python train.py --norm="batchnorm" --temperature=0.2 --lr=0.0049 --batch_size=256
Rows from block 4, named by matrix and row number. Each number is 500 + 50 x the weight over its row's rms, rounded and kept within 0 to 999. All counts start at 0. Numbers have three digits each. After the name is the row's rms in percent of the matrix's.
# pw: pointwise conv (model.blocks.4.pw.weight, 192x192x1x1), inputs 0-63
pw.0 101:560540463431470497452602441504455510518368505471547392551417493443551475583511456472422507481536541482550444510613481509530507607516512496512543528490476485515537455537497409480456580453532486
pw.1 097:527412449448484543496630506470453503550564434433519394477483546454514437496550435496463515526540432471503522498514532522539482499583495469481509565555533530509540472468526493382510496413487526
pw.2 097:465497404475483515390465470466394521506570601442429606492406489467539472585575491547509365474529436517440508387484489563497453489478498487418496508447477521539558472615462483509466454617554504
pw.3 102:517473469529442435588495457473546493542407478469447445525456579551494491449452483458562488572620474572521441434472480481505489474461509473637501404501468504475396468567541484550530528481552561
pw.4 105:592567466578514474500496354495496584515506495362542415465526438442534453577569461477479448532513484518417490522501515404542478425494424487437575432451508494490448379530469536540499416598516534
pw.5 097:456548509543496478561486481467462493512441433388502478481510469474530435490463457496458512458613424600512521500455502445512519499509498621420577510529486530554577521582479531499475492485497541
pw.6 096:577496523510514406503481554467522473434581482527526586513504492401564496565493536483574397536497499399545534441608413531501529511527481513478586457502437490516484487556435477545446484521561433
pw.7 100:526509467512492570462506482280441475537590468497447523279483526525501521495510539516482506535501459484438487478534512506579374514428583550543487404498466556511555555507489458526513475488548523
pw.8 094:507509533545516537539475387474408413457549501452555543603516488531568515435528524489552571423494494575456538489481495392512560538562476372477561526492488445449471352553561529477527544444522477
pw.9 101:432612364462566527488583512509421489553494446423508505452509493495484503345495502486440501409430477470538443512535484479567433573484515493621517472531431479496390480501438576573437468486473509
pw.10 100:473513546493576466460494554537471518542682412380540519531495500496505515463444466470479437400542501499427490482522473445406549468603440553449571558502512455502486466529423454507474511506469526
pw.11 097:497602488583541502468483459556463544522447443460477489542414523500499484512488495482505475456561403508526479463519581498432497507513468540525448446491483476588505501470428445497495516486588479
pw.12 104:432510462497446425454459439505489501430568463455539417552477514486431444552523477517479479539493467486510412454481595581559488481532489419429452546528479549499538489538517609496529497496519450
pw.13 095:503436466524571548526509499547484509545501557427612496517513546507439453511519521551524463560481463485448504511429414483465522508575584505420544542557587502556468464479354553521453509503534461
pw.14 098:565517582509579423460461613477483473519569547475461497458432412464571465458456500506558474460434552466571411436497360526471482544480464541472491452504493474532641669531427422433516553512505485
pw.15 098:474593465506503479546529471579527379509474488411554584540475498521457509559435489504417501503489503459485464483501551501483531508571531482524514511497492295480490504512523553495514451489519490
pw.16 093:504525544464504418448420519542442477522447607432523517505461408529539451473492462490507491467506490548476425382536414543463512484551552536465475460487537466514446484536461463479518462558526453
pw.17 095:540473553567479477520409439493547520520424419504549427470614576478487538483500516444529584608475451483453495496521443405505491481481459491513426481493495463515478482565523453509475481489515476
pw.18 096:512477548499458438521391550530487510547585455444405518455536508478578433507548547447555493491548482455502486533496423465423510438428427485526519507507490437455532533533481474489523451463549531
pw.19 099:523573576472502538542436481496499318454477482500498529489515463557454512417402494478540575476420476547364600537568586479519492466450525492484515498529522559572533452469452542517536530485499510
pw.20 099:465551502519527466663470444537440459479520571436489429479452560498529535453517501501509486346525561481482459530528454430489477535492542584524516339532511516470505478493509532610434499479537577
pw.21 098:482437498557488491498444494512512520497496564477505476497425541476482450476504532475573425492481515507542547372525464451437505524508547509445525541457536549712489509494399468418510454524520455
pw.22 100:501470417448558502427617542475527498499575491498494491503547528378479584542574462562415482486475488502500507461534472523499492520535435497474533568483496478426482471515490442479506508512576429
pw.23 092:483509483470532524526521542585443587567480486415481443504503538433567405547549506537492517508388490497534520558525446480360498589484501482537540535470437479504486498568477488460490556472473589
pw.24 102:491538477571552450518574502523530510430507547505505482481531452507468541502478478506585531535551638515517434557520529542472467543491513535531476566501414460477556509562458556559435494481544448
pw.25 102:525513429538458518513540527499464516558547511412595566570460453441577500466607555518615578543516521515503517492496469452514558419535450500434467477536481437543463487574513516445451528423488475
pw.26 099:480509448519566468504401502521470526461592486390460519514517410490523503519502385508481525488495477480466478537520538525488586356555455453523572464536500518527466549529422579481523491513526554
pw.27 100:513443500454436487556480515486601456498520555481575529515501521403507569510491611496460583490421541387488532558521497544481429585466477507473501474487500488520525550496483539471498535454482511
pw.28 092:476586557562452569426526511449574474485528452482468479453463420499508475534483527517463574496482464470502537488466511611598478560459437499434415535518463497465529485523504530580545527496467406
pw.29 097:482506541466504485564421475494492522536513500450522575512633448473543504481475473586552420443476486587493495499472477474458501436539538469449562511471535497495473463585477513577518490543565495
pw.30 105:458479484603472530521519463401537448387486468523512512412532481452499582486533525529522626513493572441488489475513528558546517449497509469502484497482445561521536485588435601516501569436505506
pw.31 094:514558539401474448496513519557523489440559588447517459515561470446518612523525542515466566505422463465484473500499480608473523497520408509521467590512436519477524460466523473477533533458641490
pw.32 110:572556424588524513479508536422444556493495519522502618465477564435520445503523482465571477480526480409547438498505558452572469545484485521538526524508466408495554528609461512461489493500474468
pw.33 094:458515498506545436490528483528491478528523443392467471550491503378525499541566457628512434502394510540525511510457481463484512527519487471505542546612397492462477476529528494548513471513614390
pw.34 090:565468491474556441542510533473463536471584429459483537437508489460458501566543408509560449443465498474512477517447424452505455490513463567462539509503479463468546508592538483588418474511523465
pw.35 106:497481607400494496427533411554436516476417521580411486449448562464429508545517477516370561536458478497537506517420525452525503623450449513514448459469413436469525445511487533485428555443518520
pw.36 104:516503390548446505451534535438516485479526508391490410495574478455559512492574529520641487598459524482487462442505503500524513435449521516509558522543458514492536544556436453452427477567590493
pw.37 105:436617524447413523455485509535580516419557482447498551509474451542501458497536548472495506464471514429457487502444417493472468488431474489495405512448457514469488507527533435556525488482506503
pw.38 100:435496479493422424432357452526478493540524560411535520536416446479525483501536479549579475541561523515574456367490418497480527422498509439446469607492561525511458496560438515342493525551551524
pw.39 105:442528520538486522484471439591454469517499536466487478460459472532436453494494528568433536522448462488550464499475531498473426542554483426515539490416487473427538455522507514498482510500480532
pw.40 097:489556476481347499544462340453417563435420492504456473507426495394502495482524534458447551521606496500583500405458490508557474548422478457615483491484540510529552489485531601510519559460514497
pw.41 098:473489458453452541375499505534451426529446460440519424492557528494464529506484441536507494656547434578417509453539584596505556514517439534437481532450452504580455404476570572488472432523516570
pw.42 101:525418478611416503546387473519442554544559575462483499523493589462460445517581517564512495546592487591530478455481452498483513473499466511530499434525543507468517471532534527414477459411554545
pw.43 099:455530524399537491498569565503607500418502521442519596513486515417418558533492630477468521498437566494526548450518527537422509655546528522527464498481423452517537529473471504472499618516561537
pw.44 099:474381486463565549617509453511415527489550540457589429457469573434474519562439510516461446484489511584516576502510537505494454451520431518581565501532506531514480429455548603484510482485506539
pw.45 099:404520391531558439484446566501594541526489481482531398464459474445540443400515426467487536538454524502605456439500550530482488531434529537515455413448506489491570526501518426453499484433550564
pw.46 108:524509546548494442456499397485513482343534541477536494478500507501428449451484486521602494508453562543407512462505509561452488508494502397500520450486504514517509419467485540522457534512485568
pw.47 109:508461429512521553482548511452512480512405544525533507523464438463522495530520536489387641492494479464502489430402521504584549565398534492541528497505502585467559520414480594448507649527505507
pw.48 107:383558460534506553420494441426492524494564584400598442448485518548454501458522512505536491510475460515531509462439464544446457497470477401522482484505528619493511505544439439556509509528532453
pw.49 103:508545433655494578458382520515475540537569487419575419525562475360483454467540558436481512543419486397548495505496533464457521452489553516513557498511577472527456495533467450492497451479574461
pw.50 094:561475560458471414509471513576534449480409519410491405549472583605526579536537498569529528522414491523472465600598457457425505588567506462600476466508436519463399469514534525514487415451554530
pw.51 094:501477466456473571561596441536563510534542548450503533479458461468474523510477564520472474527516513439475553466573497521487498513521468491508524472546497517482472496565472501549448515420535672
pw.52 094:478518446448533473648601431494553514494551439450559490518456530491473485484478479449541514472510517534513459513518496634505501593492545448579512430498534442449555627532523490573501456382480537
pw.53 094:572510505570435595471586580468436512524514589427503494455541515407484470508458625571498489485528523510447511468600499525588447525466502537509451464562465604529508505533428475495525455608445529
pw.54 094:502453502432502467463464465509551515397509543580525550502559469558470493461544454513501507541375567474501496584522462500546506480503460500503524446412435489498493492622458480572543492495494432
pw.55 104:505493483488426479504514490369487587533494574426367498380480497517469489519565503512477494526428508501551487506529505565584479557407489559582484479508493510497585597495476527473522443486519452
pw.56 112:493559463400495563518443502445454483586450493444465487442509480520473473446459713446394447526467495513476456474469528449524445541494516481500454477334545506507502493400494486471519389509497462
pw.57 091:461444518557458520482604450478503425496498518412619415451549509543466561388438544521576503526420572518465481493455524521585514486532491552519430471575446468459500524529420597577442407534459477
pw.58 101:470524520475506534590553503511610514497478457470508520538530472474506473447524487491518490606424488462539458691526446497489491526512408446452557465517454480482472484572500482631420524461554532
pw.59 100:482557428525560437440535473535507505530442569494547617494511479471426522517592513506542433570410592478456501560493544484451521536490515512467564529503549412512459451483473512458512494474492511
pw.60 096:474477484465571425444569565537507529490524379489477460451464544415459559438589487539531518478483500449535479487445471595480459547552478503551452415558420510501548556595429524431522497411505611
pw.61 102:568547479451457415539553509482428488431530457451539483525420530535457481561457505496508508517510513503493410501495529570496477509511483528574481417543466451444527476616495515564414552468558545
pw.62 101:597584558457511573558551500494607498530388398482496508567540548453495572545560558456512572566511570550504512553455536537511524577469484510591449487545470443500404555461543540440543480504516467
pw.63 100:481493540506520502522459636457510511507529557421597460445546494485450528499436443499519511478421508478623493475462476480480481508496462562503441504592501437479553546501401517428464529451480498
pw.64 099:563500552462455405423484530510466512398575479512547509499518470486439480589462525493486441559534388481479352431516593468459487449503438616497446519549449454490481466575467551553402541515532479
pw.65 096:467544515498446548491513462506525514540485428428573495493380420433581486495474523539466439433464519519494519498594498475473499540514591503462538470558541515480394505494466420515532480553543368
pw.66 094:472482440466534485569551510543459463425447499487478560475555573469595606469469536495435521435540528531490500633429449490500528473530447552497585515489463478458453463594521491538506543462511518
pw.67 103:543548552547452472526572516508690494372509489553490511527536491459451439522550550551521445669451558467446489578560496567524477468466537512451512397482444495366423513523537465480502489514480430
pw.68 103:491460441382602519512503480560456545483465550454445398515459510479411475492506518552405433443414456441549464524503501503513502621470563539546516541484438571550525522569482492597483507446552418
pw.69 106:478520489584578495499398502509422544522473510547562404493492469475513411468545487494425532509493549439616448478463466457529481480458456506467509470519542365457557522473449431483482549492526504
pw.70 097:455478483411419502493471535456560499432535453402595399486489494565539497545558472432584493489470558469514470515532565513551528451481431504513484437555383471523511558611495528431448468489498486
pw.71 106:452590495431481475482512479422521419427514521470543424426471415527584520388486511466469450442497549504431505472538483445549482433542427635488513502501436504494449474596489437533548542545493516
pw.72 100:481504468525526528479546528527551452523554604460551378607482547459485427442523460579469510476434473499420467485527503447509555544576481537544548508582507483480492501582509442513428521449505507
pw.73 099:483553515530447459440559586505612459587489439390475379484521472486552428486525496489506496608557448461513486421490438534482498564503529468495511554554570495539464582538437505428543437499517478
pw.74 090:383517504480488468577420504515446450539475576491472496520500532518546542460468493660504510405548487484513501481469471450531512468529541490540496523486497471590487482560462542603502563538503519
pw.75 099:453492514433511426484450456497398506501517496488538430473484507498542469522426485503538521464578442610527409347382496485528500453537491579479480524482483572481541448586446551473580517613532547
pw.76 100:506453516507449500476545489508457536606462453446465461459558506353470436488530481472576490526664525497510464529528500442510494456545509553518476597504415524477395522460496525565571477545548484
pw.77 109:494518575377514466568431443482410543446465503422591502487476514530485443489472642380526480462488469504507512458500486524468490543444520524500488475454486510559603521458443570497463480483426552
pw.78 101:513519462488506510559512512418502488492535464386495542450515507627522500520500506391463511477481458516475418490444528481560478468522539526487487465444564555514537539560457438522517528521463467
pw.79 092:480458569467548499482505499523496487534533519508507511428498533549533557477580451498487446421490496490517515528477394479530495470540529536486555448464483492260531515472566541512573484552519515
pw.80 096:527385494583497447592540482513445479541486500408541497511585563516531469509491501486561519512602513550426487521488449411459484476526504527461528423512552476507480468524426476499499571514528464
pw.170 102:530497515451461510504493536462513599553471552382595512400493451527595482563589430475522437414536508568586530498438529409526409470493442521456451521558507502573436484469482513559513435490558606
pw.171 098:565505480472531493456452543469538416497597417419583491465543530488516518498472391488464481460486506370407464436498442493574558430469534565494537539531474412523522560646425491605484478472537448
pw.172 106:547531496537482519504501545500447512488483402428398537390507500487456527526503630520495381519534542460490483482557503525480449501556545545561547466605389492530496553659466517548483441546459518
pw.173 099:485444531494650467434550506629426476515544464499458456567551461459465538523508480555424481455437560502487490504485519473445543528642485502425584502495452427514491509515545527522453498514513527
pw.174 104:458508522471444490503511510502524487532647498430473536522483541435549477542466441500517480511470464449503549494601490526471484362551559509490522474568451524476456538587526503529533491379572554
pw.175 105:455625461509553451512438437509553500359526472525530461554484501561476512447513513445554516406391555489523465513497510460468545487479429462503521478502413495517529446450509456473526532452504530
pw.176 096:492518510491488567487726457497526495400519480489566490567355486500504571528544515467466538526525549489552539436470569530507542563551397429577536503535406493528520470557500470462504583488559421
pw.177 098:396549548465418524476524533544615499479404530444540325575459509518511509464579467537525511598431564409475477529488529500436554496503479457435532537551487480492442481509492455448541451409504547
pw.178 098:450490509355499509484426501547505511454560392538472560459530456513484542468571518480528425483558569544510532524462468465467566514503509471508583483435445469561559478524582469537504474498562497
pw.179 107:504545463489665507548557461494470546521599307453571614409596535462458463546414486457536398441493521467523508532524572571528475430501449489507573543462510514488540493562561464548438581488522476
pw.180 099:493404439461587473555505409536534508499458515487564345564629469489526545508512460467443428573499487570494505521460485416515539475524402446589565510478456523539479437459402542520415432585558482
pw.181 106:493506468495503547465440564542539488534552497454523634486438541455422450487488536530550454522473516540501550497456492538474498511563649529538464486504512499486467539524499479470555499448583640
pw.182 101:503511487422577464499551443487474564512498552481503509490598534498487486481519560485490550525362549503495524543514472476479471481503515468566485508506500431467473486570472507440434534513577530
pw.183 106:482538522508472533447575501502499509525405465402538428516444530402542485527554440477480468524537454428482454401566544505522498551531477535505445506584482501485460503586424504459532518452609522
pw.184 105:467471497525479494764565310494476520495541617474542420524552396474574585533507429534451516532547557509568594457440478479533521545537391474606482591519472483528565575509401536462533472493518511
pw.185 100:471526514542486474507528492473523482584406603534568492481500439523634496566560553449453425531491505528503483517562503465392537609584412512501467550489355459484425465553462472571443487456416573
pw.186 107:524493468456558533483466565474434451530502495521510439506494551458441564546460576536444485439473462422481522495627458540574488508453521501490577522532583432466476531526500404383406510518546492
pw.187 099:485519463587575469496481453461493501589545511472579487493482506431538468516444472539450509494470418495487505501518421419483507526530460500453573534468475458551522495515478539487440510437489544
pw.188 093:430431382498618461536566526485421536528478489496431482483603594480579547472508468553524526460514479518550504608530452359528447504464399477562553452504489544471448530584494498474434522455531541
pw.189 094:564462410565487497564510498460464552514493441528494409529492572446516469469547464524476569483537490500498527513461514483565506511441455506560477446520445470493402422524596473504466503469533504
pw.190 098:448472542553399531492460494473545556581480445512525440493492488392534459454524541531593478562511400512608421464577541543491499480461479469555527535513466519494427504530535605517539536496518452
pw.191 112:561477467378509478488414478470488517581428580476491502504482517585509469486506553453461471480503405537431495430515488488484514456498535473487485507551583567494466480388503408494565484533543523