{
  "arch": "convmixer",
  "grayscale": true,
  "crop_scale_min": 0.4,
  "activation": "relu",
  "projector_hidden": 1024,
  "projector_hidden_layers": 1,
  "temperature": 0.2,
  "beta2": 0.95,
  "one_sided": true,
  "lr_schedule": "cosine"
}
Rows from block 3, named by matrix and row number. Each number is 128 + 24 x the weight over its row's rms, rounded and kept within 0 to 255. All counts start at 0. After the name is the row's rms in percent of the matrix's.
# pw: pointwise conv (model.blocks.3.pw.weight, 192x192x1x1), inputs 0-63
pw.63 098 [151 122 121 112 129 115 152 150 139 140 152 212 127 128 113 119 137  99 109 127 128 157 112  91 126 107 140 119 147 144  78  96 130 124 130 120 102 142 135 101 137 113 151 127 150 103 121  88 103 136 115  90 117 130 114  96 140 160  80 134 142 141 132 119]
pw.64 098 [134 166 104 152 107 145 117 140  95 118 137 123 125 172 121 132 130 139 103 118 154 105 119 160 133  89 164 137 190 113 125 154 162 124 151  79 129 143 118 119 158 136 138 121  98 130 132 126 137 120 136 134 176 127 109  90 154 107  97 141 124 163 148 126]
pw.65 104 [132 144 132 134 135 161 225 119 156 124  82 149 111 129 123 145 125 167 134 123 153 117 108 137 126 150 130 172 127 137 130 120 166 133 126 125 103  91 126 124 117 152 105 153 170 112 164  76 200 137 131 139 132 123 154 122 147 131 139  96 142 113  58 141]
pw.68 105 [117 109 148 122 133 123 142 120 100 106 120 136 110 102 123 101 128 114 122 132 133 108 132  41 107 106 143 102 127 126 110 117 145 104 110 159 123 110 123 122 141 122 105 104 149 115 115  99 135 107 151 132 140 157 132 135 112 149  97 116 163 126 128 145]
pw.69 101 [107 140 120 124 160 112 142 111 153 133 143 134 109 120 130 127 153 116 157 127 144 128 124 133 104 134 138 141 109 122 117 129  64  71 118  99 115 142 129  95 134 124 117 116  76  99 107 166 126 104 117 105 115 135 118 138 124 127 109 132 142 125 115 118]
pw.71 105 [137 127 153 128 106 113  75  63 102  81 113 161 105  97 116 108 123  84 148 128 161  94 120 124  98  99 130 149 141 131 140 120 132 103 137 142  64 137 137 109 110 114 150 118 138 139 139  96 126 130 150 149 143 137 146 147 128 108 113 142 121 136 143  93]
pw.72 094 [117 111 151 150  98 147 126 128 145 120 120 142 103 141 113 128  88 125  88 130  92 125 119 121 125 127 113  81 167  79 121 152 125  85 127 103 111 118  82 141 158 161 116 105 123  77  62 125 162 168 134 115 160  84 134 124 137 132 152  46 108 124 135 129]
pw.73 096 [112 137 106 150 122 130 139 106 121 107 149 148 135 127  88 111 114 172 146 108 137 134 153 156 151 106 169 148 126 120 147 159 135  58  65 160 125 122  84 116 132 137 123 127 108  94 131  96 143  81 118 156 123 101 128 150 111 135  83 139 116 144 129 138]
pw.77 101 [141 112 138 148 163  84 152 202 117 137 146 128 121 167  77 183 130 105 128 177 115  94 135 102 106 157 139 114 120 131 130 129 158 139 114 117 140 125 115 141 116 133 122 131 123 105 124 151 150 133 131 136 112 129 130 140 125 133 109 151 148 134 123 148]
pw.79 095 [100 115 125 115 109 103 140 139 167 142  82 140 144 119 118 108  99 140 114 108  98 185 114 148 142 194  39 133 119 145 163 132 128 123 139 144 141 126 106 115 124 125 133 149  77 160 112 158 132 138 156 141 105 116 149 124 137 112 129 143  93  95 106  82]
pw.80 099 [174 175 145 161 112 132  87 154 147 161  85 127 155 170 129  84 120  61 125  93 114 115 134 129  97 127 127 104  73 114 127  90 163 146 139 148 140 132 145 151 110 130 126 102 124 117 112 121 120  83 160 102 120 131 112 115 150 124 130 116 130 135 123 112]
pw.81 099 [131 108 159 119 135  97 127 119 157 116 158 150 170 141 111 121 123 123 133  94 114 104 130 110 118 148 121 145 154 146 197 125  97 119 134 159  94 133 140 135 120 157 155 112 150 157 124 154  86 116 153  93 183 144 156  87 183 150 150 132 151 123  98 116]
pw.82 115 [119 145 131 124 115 125 132 186  92  92 154 109 140 160 125 164 123 134 131 139 164 200 114 115 102 138 118 129 131 135 137 127 135 161 123 116 117 112 101 119 127 127 153 101 139 131 123 125 141 115 133 129 157 149 173 111 145 135 111 111  61 114 112 168]
pw.83 093 [173 127 148  86 122  79 114 144 118 135 124 122 133  83 120 113 134 114 133 116 130 123 137 119 144 118  73 100 232 118 111 146 147 146 119 138 139 122 146 141 104 151 115 136 100 101  99 108 100 110 159 116 129 115 127 159 105 134  66 103 142 126 143  90]
pw.84 093 [102 168 124 134 126 133 136 130  93 145 108 106 104 140 130 102 110  96 180 133 132 164 130 149 133 151 103 133 120 146 109 108 170 108 123 110 107 103  95 145 135 166 111 144 112  80 146  29 154  97 111 140 159 122 146 106 138 105  99 103  90 110 122 118]
pw.85 104 [145 157 110  91 147  74 118 109 128 118 172 125 119 127 162  88 134 121 136 105 135 138 164 114 132 122 124 125 105 107 121 134 114 110  91 112 123 140 139 135 163 165 127 117 128 105 126 129  85 179 144  94 129 132 117 107 157 118 147 127 153 134 123 104]
pw.86 097 [185 193 110 119 158 107 125 130 124  92 118 152 149 102 151 100 122 137 127  84 146 195 126 116 127 143 131 128 141 126 180 152 104 126 137 186 174 137 130 106 104 124 106 162 105 126 140 157 103 138 144 120 112 131 143  99 138 141 126 143 108 151 115 107]
pw.87 110 [146 145 120 149 108  96  74 105 140 108 137 150 114 142 112  52  94 178 138 133 124 124 154 123 128 126 121 156 136 132 132 134 159 176 151 180 120 126 117 147 117 124 145 187 112  73 126 128  93 116 167 136 122 127  79 116 113 125  99 143 128 129 112 149]
pw.90 107 [145 161 129 133 133  97 132 147 124 136 164 136  96  91  96 109 128 166 120 157 122 168 107 102 140 209 102 148 110 183 107 149 139 101 125 134 111 101 114 137 148 127  98 142  96 138 101 124 153 134 137 135 118 194 141  92 134 140 135 137  97 102 101 103]
pw.91 087 [108 118 152 216 123  95 137 135 138 117 164 126 116 160 129  96 137 127 119 110 168 131 155 153 134 147 134 122  94 119 119 117 109  97 125 116 129 144 111  95  82 132 124  86 117 135 114 112 143 116 145  99 171 149 152 151 139 107 127 152 118 142 134 180]
pw.92 102 [113 128 144 163 140 159 177 104 140 154  95 173 146 129 102 144 140 119 135 111 149  87 101 148 134 119 157 115 156 116 128 129 159  99 129 117 151 144 197  91 146 141 132 122 141 149 126 153  93 159 119 105 135 122 118 135 146 118 152 138 143 142  95 149]
pw.94 102 [135 130 151 106  96 133 156 143 165 117 104 122 124 112 132 146  97 129 129 114 173 121 121 135 112 138  99  98 110  96  96 117 106 127 139  58 138 129 148 123  92  96 141  95 129 144  97 108 153  95 122 125 105 102 115 117 115 139 145  94 155 142 142 137]
pw.95 105 [132 122 133 145  98 139 120 109 109 137  34 134 127  75 134 138 157 133 137 136 131 140 150 108 162 137 141 137 129 113  60 148 133 143 164  98 138 109 139 112 116 108  88 137 130 125 140  98  70 127 149 179 103  66 120 129  90 113 139 107 100 112  92 146]
pw.97 110 [154 132 116 175 151 188 118  58 119 136 131  79 122 120 137  99 129 129 145 129 150 170  98 152 119 129 129 133 131 117 138 126 126 131 113 147 117 101 118 109 175 154 121 134 126 123 124  95 147 119 103 130  91 122 137 140 161 157 140 128 145 132 128  93]
pw.98 107 [ 83 130  83 117 112 166 169 111 109 115 100  91 115 110 127 145 183 125 116 127 118 101 165 116 111 142 129 123 123  91 151 122 111  72 147 136 119 138 143  91 148 128  98 132 104 116 101 142 102 113 147 107 118 122 138 125 170  72 140 150 155 110 138 145]
pw.99 097 [153 137 119 135 114 128 117 109 100 136 153 152  96 129 102 117 166 145 121 114 105 107 164 147 135  89 164 127 146 114 158 110 124  93 129 134 108 118 107 138 130 161 114 159 128  91 130 157 136  78 161 167 100 138 130  97 142 125 131 149 118 133  75 118]
pw.101 099 [102 132 113 122 154 100  94 145  75 128 131 119 124 169 119 146  88  98 128 111 144 126 151 175 175 150 146 112 115 145 116 140 158 131 114 104 127 105 107 125  82 130 133  87 154  86 110 128 129 126 139 172 126 122 145 113 179  96 138 120  99 127 176 112]
pw.105 104 [140 104 131 128 157 137 102 106 133 134  58 112 115 108 117  97 123 114 137  91 116 132 121  98 115 124 158 177 122 140  98 104 162 188 116 143 145 118 103 127 124 127 120 144 134 177 145 105 125  97 142  55 117 147 205 109 165 134 163 124 120 134 101 119]
pw.106 109 [129 127 128 110 144 123 202  93 136 130  93 153 136 156 136 146 132 131 158 143 126 142 141 132 128 126 107 137 126 108 121 179 116 144 127 140  70 129 112 131 128 136  85 128 102 135 143 117 162 151 119 188 116 125 168 122  66 133 114 102 149 128  61 142]
pw.107 101 [124 141 144 143 135 109  78 101 117 146 118 165 133  86  95  67 146 142 138 112 119 110 128 136 127  93 146 103  99 124 109 134  82 137 121 151 140  76 118 101 107 126 175 112 136  77 110 104 149 158 125 158 118 174 121 137 107 132 148  96 165 144 141  97]
pw.108 111 [120 150 134 122 149 148 134  96 132 103 154 135  91 146 140 117 158 115 137 137 114 121 140 109 144 105 133 122 112 134 148  90 136 104  55 123 129 128  88 142 186 161 128 146  93 128 111 119 133 147 117  67 136 138 125 148 136 143 150 125 147 122  84 123]
pw.110 105 [ 98 145 255 129 128 107 109 118 191 106 143 132  95 119 135 131 135 127 133 133 115 131 139 161  97 135 141 122 131 119 132 123 161 135 128 147 140 109 152 128 130 118  93 120 119 123 126 108 160 126 127 132 128 141 121 116 101 184 124 140 170  87 118 110]
pw.111 095 [ 87 124 113 110  80 132 139 155 116 149 132 156 119 131 106 138 127 145 141 124 107 132 204 106 119 156 117 109 168 157 150 149 104 152 136 163 137 102 140 140 137 122 128 131 127 162 122 133 140  59 101 122 122 108 138 119 157  82 141 123  90  91 123 124]
pw.112 097 [142 155 119 143 125 125 155 133 104 110 174 145  92 136  95 125 127  98 125 161 158 136 160 137 121 148 133 105 120 118 121 110 118 121 108 133 171 101 112 105 133 115 111 136 138 125 130 139 128 124 126 137 158 155 123 110  79 137 103 120  98 137  77 128]
pw.114 101 [121 149 110 114 143  88 121  98 131 110 156 144 133 129 102 120 125 148 136 130 117 105 133 101 123 122 120  81 104 133 162  88 108  36  80  86 117 145 109 133 131 137 144  68 137 139  95 126 163 116 105 164 113 127 159 140 139 135 126 118 147 130 151  89]
pw.115 103 [143 112 104 108 117 113 120 131 120 126 141 100 124 131 131 128 143 123 127 112 146 130 162 136 106 139  97 102 124  84 149 155 165 141 170 128 104 139 157 128 121  89  98  94 143  74 134 125 149 104 146 255 148  93 160 131 182 119 139 121 138 134 122 124]
pw.116 096 [141 121 107 156 130 109 138 186 108 131 152 142 118 104 116  84 124 118 130 115 104 126 127 101  88 132  68 106  81 137 107 107 138 110 126  83 172 138 133 136 153 105 140 112 125 157 122 155 144 113 136 118 131 138 149 147  95 133 148 133 173 115 121  97]
pw.118 105 [155 134 130 121 107 109 130 130 140 118 157 209 144 134 134 129 120 186 107 149 120 107 125 128 120 106 141 182 123 119 115 136 170 146 141 129 168 129 127 144 148 125 120 161 130 137 118 126 143 125 122 136  98  89 103 121 139  87 133 130  59  92  99 105]
pw.120 091 [114 109 141 121 116  71 103 116 166 138 125 144 106  70 110 134 128  89 103 149 137  98 176 134 144 126 154  77 118  89 171 120 195 149 146  89 118 169 137  95 122 152 126  85 183 139  87 113 139  99 109 115  99  84 143 108 121 127 105 135 138 128 124 138]
pw.121 098 [134 125 111 122 100  98 136 130 136 135 117 128 137 144 118 100  82 106 155  87 180 105 124 157 111 167  92 138  85 115 145 133 164 108 190 128 144 142 160 150 140  74 113  99 140 129 129 163 143  68 145 138 166 117 150  87 113 128 188 120 130 114 129 131]
pw.122 098 [105 119 125 148 142  94 143 121 155 137 198 135 119 133  96 164 134 178 124 164  98 124 123 122 108 121 104 138 125 117 141 129 107  89  56 115 111 120 104 113 164 154 131  87  90 125 118 119 178 107 137 158 118 115  95 138 121 141 102 136 140 118 128  98]
pw.123 104 [126 115  83 140  97 113 143 141  96 144 155 149  72  99 112 157 161 126 133 134 148 103 182 110 140 134 173 125 110 127 129 104  89  97 121 120 126 178 119 117 120 111 102 106 129  96 109 161 129 119 131 104 104 136 129 114 133  89 140 153 168 151 166 117]
pw.124 103 [141 128 125 124 151  87 104 153 112 126 158 119 136 101 114  63 119 117  99 159 140 118 165 125 128 149  30  42  84  79 106 142 140 102 126 135 129 106 134 135  78 120 106 114 133 136  73  99 150 135 157 127 127 101 144 137 136 132 150  76 151 129 149  97]
pw.125 102 [145 194 117 132 116 101 104 110 131 161 117 121  44 127 125 104 115 114 122 148 141 139 129 112 131 102 137 131 133 150 133 116 146 129  93 122 126 113 102 168 168 129 121 147  92 129 135 109 109 145 112 170 102 143  93 115 129 115 124 132 136 122 156 128]
pw.130 112 [131   0  78 124 123 121 170 109 111  99  91 107 110 137 133 109 142 120 125 140 110 107 118 118 126 109 119 124 121 116 144 121 129 124 132 122 149 121 122 144 122 152 125 102 116 123 115 128 131  74 150 138 127 127 133 133 142 130 138 130 134 116  99 145]
pw.132 110 [148 118 118 176  97 124  93  87 136  88 154 149 108 122 159 145 164 167 127 152 157 157 132 106 145 104 136 137 112 137 131 132 111 105 123 131 146 141 107 140  92 164 162 128 116 155 128 112  88 104 152 143 107 141 178 118 111 149 111 134 140 120 123  97]
pw.133 098 [127 121 123 136 135 138 142 139  78 135 119 125  88  75 155 133 133 133 101 148  72 157 129  66 116 108  96 108 132 116 149 128 170 139  93 110 166 106 102 129  99 104 113 132 161 160  92 110 203 108 120 134 120 149 128 159  98 134 136  89 122 154 131 108]
pw.135 100 [140 129 120 183 142 118 145 178 147 166 108 138 178 164 165 129 140  71 121 112 104 119 136 119 111 146 141 124 124 127 207 104 157 189 158 123 128 144 132 142  93  87 102 124 124 150 111 124  81 146 140  89 129 119  99 142 144 119 145 136 166 134 150 135]
pw.136 107 [146 133 127 106 173 132 110 116 150 135 135 144 127 135 114 118 107 159 143 164 104 120 132 135 134 128 123 123 130 136 131 159 112 151  86 133 138 131 117 140 116 121 114 138 119 139 146 120 143 117 107 171 121 116  98 126  31 135 151 127 104 150  81 139]
pw.138 098 [123 130 128 126 130  90 134 142 114 158 177 155 165 105 114  97 131 143 126 113 104 127 149 106 162 109 148 133 125 139  95 131  60 103 131 129 143  86  94 131  99 127 139 151 170 128 118 129 106 116 146 106 136 141 118  94 159 150 130 138 131 149 110 130]